A small image flow-matching model, trained from scratch.
Model: 4.83M parameters, arch unet, norm groupnorm, activation leaky_relu, widths [96, 192, 192].
Training: soap at rate 0.0015, 19100 steps.
Rows from block 3 of a small image flow-matching model, named by matrix and row number. Rows with one number belong to one channel. Each number is 128 + 24 x the weight over its row's rms, rounded and kept within 0 to 255. All counts start at 0. Numbers have three digits each.
Before each channel's rows are labels from the 100 images, of 14848 (inputs lightly noised), where the channel reaches its highest value: "strongest on" is what is common among them. Only what is clearly more common there than usual is listed. The data: telescope images of galaxies (Galaxy Zoo DECaLS). In brackets: how many of the 100.
# convs0: first 3x3 conv (model.mid.1.convs.0.weight, 192x192x3x3, standardized in use, each kernel summed), inputs 96-191
# convs1: second 3x3 conv (model.mid.1.convs.1.weight, 192x192x3x3, standardized in use, transposed, each kernel summed), outputs 96-191

strongest on: shape: featured or disk (65); edge-on disk: no (61); spiral arms: yes (53)
convs0.189:131147118164132140076122122142165134092120141110123098124098141099126163151115114165120128137133107081151080124091122151078108147144115133136111176158150152168128089114156123112113098103165110128191105108160153123118129139127095123121127162145150149116115119147121116073126111144106119121
convs1.189:120087117140159110146131100162100147117124152109141152125141174201167113097113157109108103160159131100117174127170161149134118130149108151085166093108124073112158096111100142089106085119119122131131131113149121084125130103120140135130158134150169129105136117118127138134129100127183112124

strongest on: roundness: cigar-shaped (46); edge-on disk: yes (40)
convs0.100:091138093108092121125130128149108192130100116165090105162164159124107117164094117133144112127159106144129088134149112158136134151124130144101135151118158156120115145108107131096110139113085180124114139108170157108134129120131122126131134125142119084130097084137131101153106124091135109135
convs1.100:134161139100148089223141132111141153120165111115138129129100140147141084128110135102162107112096139158147156124149154133099128110092125103131114097098091141076135132164144151152215147127112129163189137108101139140147119128114130114129122107109150119125178143102148125123132122140153148104

strongest on: edge-on disk: yes (26)
convs0.16:152119143120097127140117116102135162160153120132101113152114102152108123124149155120176154115094128172148132111101137145141079144077115129081117131146124124091111151106114107172130149127130157129161109158140070175147168166096137138112172178095105112132125128156123093140122144096138113112
convs1.16:164155133081141109139110123121071082107102167136129122182130150126138109107084108118139125157140102104129131132149124148131132130099120144114169145128104094137149158125153150114089129163146118162145124146183119103120110158144119120143107129142140096103115126152137134167163131123172140110

strongest on: roundness: cigar-shaped (26)
convs0.69:153130124131160100119099164139116118141160153140121129120136135105150110164134097148185106163161144106121110168110129122089177176125122125110130100137100115135152141157130128129156154130177095171108132157110136173116115150108141126118088126109149145147092148109146126116116122086142133075
convs1.69:127115133141087154140143116108155190126146087127101168117099077119100155118090105096104130104106127118101118098126120107153120084113078130124102104150140140124108113133127071098106087132148165149114116131112210116101113117115139122104151096117128121146132113126151192102101110106125154155

strongest on: roundness: cigar-shaped (37)
convs0.62:093114180165090103115119122113099145124103160153074109126133116121177117199118120137129139142127103126150170123098149104106105140081155120121108151112127145144126107127123090120118122156156124145123126136119132104131118144148125123149140158085124147159107128110072125131130114142131161158
convs1.62:152144064114112157131172145110098189118113120106095119135127104101103151141052117091134118124140131073151106109105132135110123125102106161109135134130112123123108121161132087114128150155122149109137100128126179090121142095116172118157116106103159116119100134109119149150145127156177127103

strongest on: shape: featured or disk (70); edge-on disk: no (54); spiral arms: yes (45)
convs0.61:108108174170138158157108142091112124133132130141134118137145153088123129164125145165105167111105143106137182127113126119111145114112117132106087135117132153111138106111132129124180148082140116135156123131152111137110166132068174155141134118150100109114055142107161132140115149104105110130
convs1.61:133131165145104120135122096118106194127131134165126115113143150090145091159147150100105116140104165137121130140131156125129116170100100133110174084120139118114124075120110096154162120095104135105173146112114089120134108132123126117109145144132113130126133136119105144140095095139126141147

strongest on: roundness: round (55)
convs0.30:122144138116136141118104124172131149163127127123095131143145112143121146098145073098144107114161085135119109107108074145132186119118121102135121150118109141119149119183131124138099098138124129163132147115132108140119166138099113134119111126120113134167186125134136109105130090138098137128
convs1.30:136083143091121151129107172136151055148155179143169110182093112123119112173125119135156128159178112125123162143140147111138147155144094114088098111131145152146153144106165092110101125126181102089087141142105086135122105096164102109146132125114137118096126132137139092129131151123126146169

strongest on: shape: featured or disk (60); edge-on disk: no (51); spiral arms: yes (41)
convs0.139:093147082109119106140149181116148100087089118129159140141121091117123129109118164140136137136111114135097102123136157143145132160063123067136148102142145104170128156132106176107133138150133108119155147184119118127139150115124090138137109117133130122159130104107158145175135132107150143146
convs1.139:127104106126106153111105128136106105138153170103169141122107146108122124142096132110118086140124131078121155119133123140106105129150151121126083130122143137170147128091141120137140095116132137070135155110185176124106143146114138092138083110141113122103113134161149112103152165163171122157

strongest on: edge-on disk: yes (30)
convs0.73:132136123142127134120139147067148087139125112178142141152111170119100127129156124109129135131148106122114124165074104125173090147162120120122081129134104099168164168126115121101145139143117155124157116071117091170124129133139118138131106144111133176096112120150151195136139126126143147124
convs1.73:109136150098170174151151110134111153145122133130077126134120108155106119120132114115127114164103162090178140086165093143130123136086129124165152120127083129137098165156121107112152107130139161108135158121170131096139138111100105126118100082105143170130161108103136111097118106119161162134

strongest on: roundness: cigar-shaped (34); edge-on disk: yes (33)
convs0.84:169130125125130163124131135163136121119103105141130102113177121123112093123127057108097121121093136159097147112103133103075130104112115136132133119089151089104134145110145148116150149095074152150089128102126175090176178113129110157153116138117156129163150138121156097129161126097149102133
convs1.84:136106166151128097146085140135145132140134155123115146082097115103120123149121142140118147130141130069112125110139147124109187157123121091104113169113156160186123133113136102094125197112165145149147128114142116128158133093152111115156113137109095167129111158131158132173108107122086172134

strongest on: shape: star or artifact (39)
convs0.80:106137116147092131139106122120157107102112104104141132143144109105138114123092188119116160094122121173096092157138171153106124122097099130093159171121155111129128109123117140071147160164108163077154117172117142123151104127146114125106146155141111122115145141151123108154119151145143125117
convs1.80:135163113115153113128115144121128114131160130148128141118170149146110103133146129156081139147152113118139096156151126120090075119125123106121107170176109151138108103127126164136120100078114132127098143151142128122151116143103117097138153105156099123122151112140161116107104112166107166171

strongest on: merging: merger (25)
convs0.31:108097135115092147135106157105147125141124121129135131132127085141116134110108110087149113099118131121116098113130177127145119095155128135114164090127144134141143137136165150091149087067131168134125118162156140100120116112070154101122108118123149160174068123106163104172128129170122125101
convs1.31:108136091134124149099094132126126131116097146151173106124166144130131120109152157126154108132142082113120079112112134142119114102155164154165149117122109139092144102110105160170099097113091106130109148137125066165108095120156109159122141135144156085132135136123072109108115122124144127120

strongest on: roundness: round (56)
convs0.191:074141119059173141119157119124137071119127151119166134118081133134126155150144126135128125110150125149123143150158151150135105098132139097147116102168097114141146137123089144146139140130167121111122130150118101143073088153161138119115092116110158141127125138154155165114189111137141175110
convs1.191:112118072125133129148176113111110122159113108136132135178140148106107134100137130170129093102075147150164160101140127149159125122110134151146117127141128111085113178145113129139136077157117135153136125106146153115128145170107189162142127121132174086100151141118129124186131111151157148146

strongest on: shape: star or artifact (26)
convs0.59:146133125162115140088116108130129124111105125137120131135145116164106137144113118087130131127124165099081146131119074144106146118084136131112177132146147096154102075184117175127180138137102168148087118130126112139082117122148090084108092144156173148121154154111132107104144162123125087127
convs1.59:156117180134074145125100112143085134135147124157114124166105149134171089135160176144118104121083139151052099119152148101125130122111154156107143111081088139083117155153150087138143100122140110145159144104146131121136185140118096070117112133112135107144113136115161139142103152107150144119

strongest on: shape: featured or disk (89); edge-on disk: no (85); bulge size: moderate (40)
convs0.64:140145129141115115121130129144110090165052113099132144127138117093135126149091164142136150104121128154149094061090160147092125123104135133124141132135112116137126130119114114133141162096113148130091124108110123116150117113103172135099140131122087141152125134156133115212149146123144118106
convs1.64:118156111122137098101128126126134113112139115115108153098095122072097133112120100124123151137101123100078108156146109092154116138128093077103114156103132127142131127145120106088099159121133146147122146121124141126109106123116083102147156162096083187159176147107144104102151147161129108155

strongest on: roundness: cigar-shaped (41); edge-on disk: yes (39)
convs0.20:099106131156141138126108135172146141110111099133142117101088142136138144165082110148135094150125171114068119149162103161152123134114131135133113133129125082165128104117103107140109126131122164060127123140118139117119129155105107152114137125113132122116136145118140115090089101119150123154
convs1.20:125082095101120122141123116117116116121126160133159135165126115165091130127132154124165126140178126103098142141133113131134141117117128125080164170126149110153161184132106133148147150122146096147143196143168114121166150078154130126118108147132157146127108123150135124110151102162126169138

strongest on: shape: featured or disk (60); edge-on disk: no (56); spiral arms: yes (49)
convs0.44:097143081089142141077134137095109144121144115121125138140143166147123100115107111102130144087142151134164122148180161135167118101131175155147139090123122097119093120163122112140101114100124140147146153157101144095106118117149115133124107131146143178116144118122139128153143165131113155139
convs1.44:092099102062115118100112114168108076118090155091130094086115143140151136113163122126128154125115131165162138159124086134124124144133115069106119153097135157111177163136107146106131118147138095137119105132177107134156134114138098118129106174172113152145151153130125127162108094123140121141

strongest on: edge-on disk: no (50)
convs0.158:102163120102102124172142156153135132170158150166109140178131128134155119106100211136143161131134143170164105102130160121165165116130088172139140144139099124128100101132137132132108103081111130117146148109159099104088106139163126063111125123107153119147132160108133128109131134133133153137
convs1.158:094151128120146149126127091123188150115126124140128105117140115105092157123125115115084130138113160144140099162163117147123133138127112096137162106146097127127096141125114083155114135113145113082135152124090100147173139114120125131103142107130083144135140108096099153085116160154075136137

strongest on: edge-on disk: no (52); bar: no (33)
convs0.150:096110125161085123132138152135137130141156167144125152122143153139059122117094106113165146130157114133107094139089131113124075110143087155096147113130146108123124136113112120120107140111134145147126151120137147112167120116118138127168125101145147106167117125150142111125095110106130135149
convs1.150:157156112111149135140140126119097117113106113107110111134105094126145119155158129134129101165158085080123160148127154129114142142105120093142125124124103095139155133140115086086123131122117096191175138068098145124164097117167125115186136160130141131107129131136096132122117107120113119147

strongest on: roundness: cigar-shaped (40)
convs0.181:129109124136151140196119125106153122122121125137155124104100138133147133152135120097163171148128123141126120116117078124128061083144133106075120168114151129128107153124118135137163158134130167140113101142125142145128123121121116088115133111175152137153160110142120110144117150119107112125
convs1.181:148128115171134127093140147134120129163135128146086143188137123133121162131094113147154086097100103132148123111113142139126141139128167178158112100142077119143143140111148115130135102126135101121132141128140145101109154126124162152105153121104143082105138118096089109119172133129171125115

strongest on: shape: featured or disk (66); edge-on disk: no (65); spiral arms: yes (55)
convs0.103:124156147083123166128149097108150154134110156119123206132120160125138132113123124133165075113115083166125071146125165134170118167144155149110150134095111150126130149109127118137140111128108140121162146120132102101141091163158120092128144115104144105074154093150115121143138119151162153124
convs1.103:121130098145134122097188102120149086133101109135101115110136142160120129176184147166127149140129130182185204146104131106138104136118135106129120118097147129115146115098107154147118129118105118105081109135110135121092140116133127155105159154122118116142138108111118134110106120108099079127

strongest on: shape: star or artifact (27)
convs0.131:185140104152119108143148120151137139113097161162084094128094087126122128097128129167100098151137126096172153150151105134107108115143100093136132139143135141134121121152110111098107105104166102151163136174113123133147118107203096143166130174102155147119131158105118170127124100123120100119
convs1.131:123101098105120175062108099129109097110119104115153164159143116097158134154113161124128181110097137163132112129126142138132145109154131151092126143065120170101162130112152148111122105117130114119169102087156158133132127153105113116118150128133107142130103126130145138202114112153134119113

strongest on: shape: featured or disk (62); edge-on disk: no (58); spiral arms: yes (44)
convs0.146:153132154102193135153130151142125124145109139117164136122122124153072122141135144113140119128100108155142139097109122134119142164119114148128148133115104124112132120080124116113133147101127133131140138158119111119153132100132138152156123048096127127113137118134146096124115171141128119187
convs1.146:132123125150112124135128096122127123125132151125114150139141125169150135149137138110133127117117155113055104131098113158101141122131128085047055124118145099148112092153109103135100117161139144143203103151097112149129136155164122160117153131128137119143150122140139149112109117113083132159

strongest on: roundness: round (42)
convs0.6:084130159147155128142114130077156138142125116176172121126129139142085156153124107129159082112110122104114144141115079139169126093128134124091132111156139104127143188111117127167152160134101169121115102145156078122100089147144122125057131128105149096099100135118148124164100117120131126114
convs1.6:129105100113133121148150166131115136101150094108136124164123175149128109100134101127148115124100110121133119098148121170160103112136163143166139122168116113093142127172123144180140078131115083158111137166124130140140142145123116136131147118134176126137125119102114110107158153136160120134

strongest on: roundness: cigar-shaped (39); edge-on disk: yes (34)
convs0.129:149123171130087114139155104111145126110126163064106124122082127123125152133108116115132132107122137134122112135119130117089117149149124131091147136130140160130122118157165108116113152193106107102061163139159118146125129108118126136128114125087133147138100136143122097189116096098149126133
convs1.129:143152129118137111163121147115110156131142154132140101159136147163147098077155114116117098144130104078144101095118133122147155117099158142141176132142092115136108161130141126101145149141123161161159178122120109092116132107131128119103113116104149157112102153117114130086169131141112156147