python train.py --model="image flow-matching model" --train_examples=88335 --image_size=48 --objective="flow_matching" --logit_normal_time=false --blocks_per_level=1 --attention=false --optimizer="soap" --beta2=0.95 --lr=0.0015 --beta1=0.9 --shampoo_beta=0.95 --one_sided=false --grad_clip=1.0 --adamw_weight_decay_other_params=0
Rows from block 3 of a small image flow-matching model, named by matrix and row number. Rows with one number belong to one channel. Each number is 50 + 15 x the weight over its row's rms, rounded and kept within 0 to 99. All counts start at 0.
After each channel's rows are labels from the 100 images, of 14848 (inputs lightly noised), where the channel reaches its highest value: "top examples" is what is common among them; "patch colour" is the nearest of a few named colours to the mean colour under the peak. Only what is clearly more common there than usual is listed. The data: telescope images of galaxies (Galaxy Zoo DECaLS).
# convs0: first 3x3 conv (model.mid.1.convs.0.weight, 192x192x3x3, standardized in use, each kernel summed), inputs 96-191
# convs1: second 3x3 conv (model.mid.1.convs.1.weight, 192x192x3x3, standardized in use, transposed, each kernel summed), outputs 96-191

convs0.96:66 40 34 66 51 71 48 54 59 43 54 48 54 44 40 66 24 47 57 42 65 41 65 51 63 75 69 38 55 27 60 42 73 34 50 86 81 33 63 67 57 36 46 59 69 26 58 55 56 33 69 57 40 51 65 72 54 35 81 51 32 73 13 67 50 55 50 35 55 43 48 58 37 46 67 29 54 55 62 73 24 65 56 41 44 53 33 52 62 40 69 66 65 46 37 54
convs1.96:64 49 70 43 57 44 40 60 56 41 56 72 55 52 63 44 45 78 51 37 17 65 34 61 56 69 20 35 63 69 58 51 30 13 64 68 33 65 49 53 52 59 71 30 39 43 43 51 48 49 27 59 77 37 49 67 30 55 53 73 21 24 75 49 36 31 34 59 57 40 40 56 65 42 31 37 44 45 41 48 29 60 75 25 54 33 75 38 20 58 58 53 64 60 47 56
top examples: roundness: cigar-shaped; edge-on disk: yes
patch colour: brown

convs0.161:47 32 44 86 54 64 53 44 50 43 47 36 48 34 37 73 54 53 36 61 47 48 23 49 54 68 68 33 47 56 43 51 49 68 48 57 90 22 39 54 66 43 46 37 43 33 48 34 51 49 44 70 73 61 56 38 37 70 59 53 61 40 30 55 51 50 31 20 61 29 83 52 72 53 46 47 63 23 50 57 35 61 57 42 43 47 29 33 48 65 54 52 58 80 46 42
convs1.161:52 67 86 52 66 29 69 38 60 36 46 59 56 52 57 48 10 60 60 33 52 44 23 45 63 53 39 38 61 38 67 46 13 05 36 84 49 62 27 68 37 63 59 40 28 48 46 33 55 48 29 54 65 53 48 73 44 51 37 69 55 50 44 69 44 49 53 33 69 27 31 69 59 45 37 33 30 44 38 51 25 44 60 48 46 50 60 83 26 45 59 60 51 43 65 75
top examples: roundness: cigar-shaped
patch colour: grey

convs0.164:42 52 63 58 66 52 39 34 53 48 44 36 45 25 51 64 43 45 52 71 65 41 53 51 37 25 21 44 53 62 46 33 15 65 34 55 57 32 55 64 30 78 64 49 36 62 30 61 88 51 34 50 32 16 39 45 20 62 64 54 54 44 55 66 59 30 44 33 81 56 46 72 54 43 35 35 38 61 44 52 52 69 50 62 62 49 52 81 65 43 52 71 23 45 37 48
convs1.164:67 45 56 37 55 43 71 59 38 28 46 62 59 56 36 69 71 67 53 12 40 94 50 46 55 54 80 36 44 40 45 55 73 38 31 59 78 75 66 63 63 49 37 40 36 63 23 70 47 35 57 62 68 57 32 61 47 44 46 73 36 28 44 45 70 68 89 67 31 65 42 69 45 45 54 41 23 48 68 44 48 71 56 48 47 52 64 56 51 60 58 32 73 39 87 63
top examples: roundness: cigar-shaped
patch colour: brown

convs0.83:64 34 65 51 30 37 62 40 25 84 33 44 41 54 46 54 55 28 52 49 39 60 68 31 44 52 76 49 50 58 42 61 61 58 50 52 56 45 42 46 60 26 46 52 77 78 45 58 71 40 48 54 45 47 55 54 46 66 38 69 09 46 55 79 37 54 73 36 35 51 48 45 64 45 30 57 50 32 49 58 66 54 48 63 52 25 41 70 52 46 60 68 34 47 37 33
convs1.83:51 44 49 51 72 44 61 57 64 57 33 44 49 50 38 42 38 66 48 46 55 39 28 30 50 73 34 57 40 60 64 31 29 20 15 67 51 65 59 35 35 54 54 54 38 58 74 50 13 55 42 56 66 21 26 62 48 41 62 43 32 36 47 59 17 44 45 41 54 63 55 56 60 52 49 32 29 33 40 56 44 35 65 47 40 39 70 49 45 29 63 79 43 61 73 73
top examples: shape: featured or disk; edge-on disk: no; spiral arms: yes
patch colour: brown; grey

convs0.143:37 39 88 37 26 49 70 58 29 35 59 48 45 69 85 56 34 43 71 58 51 74 45 48 39 62 58 44 33 59 39 33 70 47 24 61 38 24 40 31 17 66 27 80 44 77 55 50 33 57 26 47 55 46 37 56 47 49 78 52 63 50 24 29 53 52 65 19 71 48 23 67 54 49 43 60 38 53 38 47 37 84 69 56 42 30 78 52 38 64 67 57 46 59 47 73
convs1.143:59 55 60 26 56 54 59 41 48 67 41 49 78 67 58 40 66 31 79 50 41 39 35 36 59 35 59 61 42 33 51 72 44 35 36 50 74 80 28 59 70 47 78 42 47 56 54 70 41 45 51 33 63 42 67 72 55 26 35 71 55 77 46 49 58 66 68 46 62 41 31 62 34 52 58 65 42 39 39 50 86 48 67 73 53 81 23 75 62 65 48 45 48 59 86 76
top examples: roundness: cigar-shaped; edge-on disk: yes
patch colour: brown

convs0.5:17 57 88 62 52 49 59 44 50 39 50 38 34 39 66 45 51 27 69 42 61 57 35 62 49 53 27 51 49 15 58 49 69 41 53 49 42 54 35 46 27 28 35 26 50 45 39 60 20 52 45 27 44 53 79 54 72 27 49 47 68 43 43 54 55 58 55 49 56 41 66 36 32 30 39 36 46 69 53 31 51 53 44 52 16 38 66 54 30 28 46 68 24 56 28 62
convs1.5:47 41 52 51 38 52 57 66 54 44 61 57 58 68 16 45 10 36 57 49 32 46 54 50 90 49 51 53 57 53 54 52 38 61 56 68 61 42 34 58 41 62 58 54 54 58 75 52 39 63 37 69 39 51 37 67 83 48 52 69 48 93 44 27 58 62 41 53 65 76 35 69 45 42 51 62 65 28 20 21 45 52 55 68 52 51 40 42 48 64 27 41 54 60 56 42
top examples: edge-on disk: yes; roundness: cigar-shaped
patch colour: grey; brown

convs0.41:56 59 84 23 42 35 57 39 45 29 29 46 61 61 29 39 71 87 69 36 43 67 52 53 64 55 37 55 54 74 46 50 46 60 43 58 39 16 48 53 58 49 44 68 64 41 35 66 53 37 35 65 39 50 62 55 70 52 53 42 33 74 34 46 52 50 56 40 45 38 57 70 42 43 21 56 33 45 38 74 33 68 59 41 70 62 31 63 22 50 37 34 43 50 37 49
convs1.41:33 40 42 48 56 57 23 44 61 71 63 44 69 25 64 48 43 28 34 71 54 60 39 28 39 45 40 59 43 55 56 67 40 21 44 34 48 18 38 31 40 45 58 54 69 66 36 36 55 51 45 49 90 55 27 44 46 53 44 55 55 44 66 52 36 50 31 47 60 54 70 33 46 36 63 44 40 49 20 62 38 28 60 33 52 37 68 43 52 54 51 62 36 37 60 29
top examples: roundness: cigar-shaped
patch colour: grey

convs0.72:52 49 69 55 42 56 65 44 40 53 40 46 81 59 08 40 71 57 66 80 65 49 52 28 68 66 31 48 66 67 38 32 70 54 58 44 73 15 52 40 67 53 63 52 23 55 35 58 58 39 66 48 23 45 54 65 48 58 46 37 64 66 41 69 56 55 67 50 32 47 38 55 59 32 42 67 44 45 31 49 36 78 57 60 47 44 53 30 43 36 60 77 39 43 54 40
convs1.72:42 41 59 37 50 39 90 40 33 53 61 69 49 56 45 54 65 75 72 32 47 40 50 32 49 41 40 48 50 37 58 47 83 49 31 64 63 45 64 58 44 48 38 45 46 59 55 21 26 48 52 32 47 82 35 58 54 57 41 73 63 51 56 29 55 43 47 60 51 61 55 51 57 67 58 52 27 30 56 29 63 50 58 32 72 35 63 45 49 79 43 52 80 51 89 51
top examples: roundness: cigar-shaped
patch colour: grey

convs0.88:61 48 32 50 44 67 43 62 49 58 52 57 40 60 39 14 52 71 69 35 64 44 31 56 53 56 29 42 60 42 34 16 25 53 46 50 18 46 44 48 59 55 16 40 27 83 31 61 74 58 58 44 53 44 38 47 51 34 64 40 41 64 50 49 41 83 62 50 73 64 40 57 58 64 38 77 45 43 74 52 68 48 55 47 47 69 61 37 36 73 62 56 63 43 54 61
convs1.88:39 53 52 69 49 22 47 52 43 31 50 64 34 56 70 52 62 62 46 41 55 42 51 54 77 54 58 29 35 44 55 61 32 36 51 61 61 63 77 59 80 35 57 48 38 35 53 74 40 53 34 61 59 48 58 40 74 56 71 48 41 31 29 51 49 65 29 47 58 36 35 34 24 41 54 53 25 49 52 35 48 68 20 23 32 55 55 24 44 51 50 50 73 54 36 34
top examples: roundness: cigar-shaped; edge-on disk: yes
patch colour: grey

convs0.74:35 47 78 78 36 41 75 52 77 57 62 47 42 29 24 32 62 44 60 77 89 36 70 52 62 67 98 23 59 48 31 55 55 41 49 82 62 60 51 45 52 35 37 24 55 34 18 82 52 42 71 50 42 39 48 63 83 58 44 60 39 66 10 66 50 64 70 48 58 53 36 74 81 37 36 56 57 41 53 43 43 35 14 48 45 55 52 50 46 22 65 39 50 41 46 40
convs1.74:70 35 51 39 62 41 39 45 77 32 71 58 28 58 55 22 60 58 78 33 61 18 32 49 30 53 51 33 54 70 55 53 67 50 32 40 47 67 47 61 46 69 61 33 41 45 34 58 71 49 56 39 50 41 54 87 52 56 65 80 53 38 69 39 68 54 49 53 54 44 38 70 90 49 53 56 40 77 50 57 67 55 78 63 44 42 49 57 19 61 64 48 48 63 37 59
top examples: roundness: cigar-shaped; edge-on disk: yes
patch colour: brown

convs0.186:59 83 74 58 26 52 32 34 32 82 57 51 33 50 56 51 46 48 66 46 40 39 33 40 63 40 58 69 30 54 58 27 41 64 64 58 38 39 72 56 53 27 99 28 49 57 32 61 42 35 46 23 50 53 59 44 52 74 47 32 45 42 70 27 45 56 46 53 35 50 26 49 73 45 45 54 62 69 41 49 42 65 41 64 83 35 40 50 26 22 37 78 65 43 39 61
convs1.186:46 44 37 48 44 36 69 73 72 61 43 76 48 57 19 49 40 58 93 36 75 70 38 57 61 55 60 40 53 39 73 71 51 26 41 56 32 52 43 45 37 43 60 41 29 66 47 61 66 59 49 36 49 37 67 61 59 48 21 43 65 53 50 54 47 63 57 60 29 25 58 80 60 43 40 53 60 70 42 36 47 74 50 38 32 68 39 75 28 45 54 49 36 72 56 34
top examples: roundness: cigar-shaped
patch colour: grey; brown

convs0.102:52 52 79 35 48 51 56 49 48 48 56 55 49 13 27 67 61 44 54 49 71 37 64 38 43 50 76 34 50 57 28 34 76 21 44 37 68 56 71 48 39 17 66 51 50 55 63 84 77 35 73 41 14 35 46 35 72 43 57 61 38 76 67 50 46 60 67 20 40 67 45 54 78 44 70 59 52 87 67 62 33 51 41 53 64 77 59 26 55 51 72 17 31 58 34 60
convs1.102:53 51 31 45 39 36 36 39 74 20 35 31 29 63 62 24 75 33 55 49 58 24 21 45 34 73 15 48 52 68 50 53 69 35 53 30 35 59 36 44 38 65 69 54 48 41 43 41 64 31 67 57 47 42 51 63 36 51 36 52 74 68 55 70 60 45 59 41 43 51 31 53 77 64 59 35 55 54 36 53 42 41 71 51 58 42 22 55 61 39 35 60 49 32 32 48
top examples: edge-on disk: yes; roundness: cigar-shaped
patch colour: brown; grey

convs0.66:65 54 51 61 53 52 63 35 31 76 38 40 54 39 24 62 60 30 67 70 62 54 66 31 48 47 53 58 61 58 63 27 61 34 59 31 81 68 72 57 56 42 71 37 21 53 40 53 64 51 52 58 38 47 60 63 26 62 46 70 38 42 41 53 45 73 66 35 51 30 48 56 86 42 43 58 31 57 70 67 53 51 21 72 50 82 36 42 38 25 33 71 32 60 43 41
convs1.66:41 63 65 43 71 37 84 73 36 51 24 45 47 48 42 62 52 66 58 35 55 54 27 34 50 48 54 28 51 77 38 46 71 33 27 65 43 55 37 55 40 61 56 39 41 39 37 31 53 39 81 55 63 32 67 72 31 48 60 30 50 78 61 59 40 51 76 58 63 44 30 78 68 78 42 33 32 56 65 30 43 50 45 47 36 55 54 63 53 56 59 59 27 45 47 52
top examples: edge-on disk: yes; roundness: cigar-shaped
patch colour: grey

convs0.168:42 46 33 59 38 34 39 47 48 60 50 62 69 41 57 63 42 54 57 77 37 54 81 46 37 45 50 61 62 51 62 66 48 39 46 38 38 66 43 65 46 99 52 51 57 56 35 38 63 37 25 89 38 66 26 54 27 50 45 42 41 34 67 40 46 36 51 19 44 57 39 53 45 73 56 73 47 65 38 51 53 43 52 44 67 52 80 41 61 76 40 43 58 45 67 54
convs1.168:36 66 52 54 59 62 44 65 63 67 84 44 49 18 35 47 49 42 22 76 56 52 46 48 29 44 65 60 37 79 42 42 57 24 81 47 75 46 26 31 43 48 48 64 41 34 41 47 54 42 62 43 48 46 31 38 44 34 46 56 66 31 45 54 32 67 56 50 44 49 66 38 64 59 44 63 57 61 55 51 54 20 59 47 50 49 72 42 34 19 45 56 58 36 31 55
top examples: roundness: cigar-shaped
patch colour: grey; brown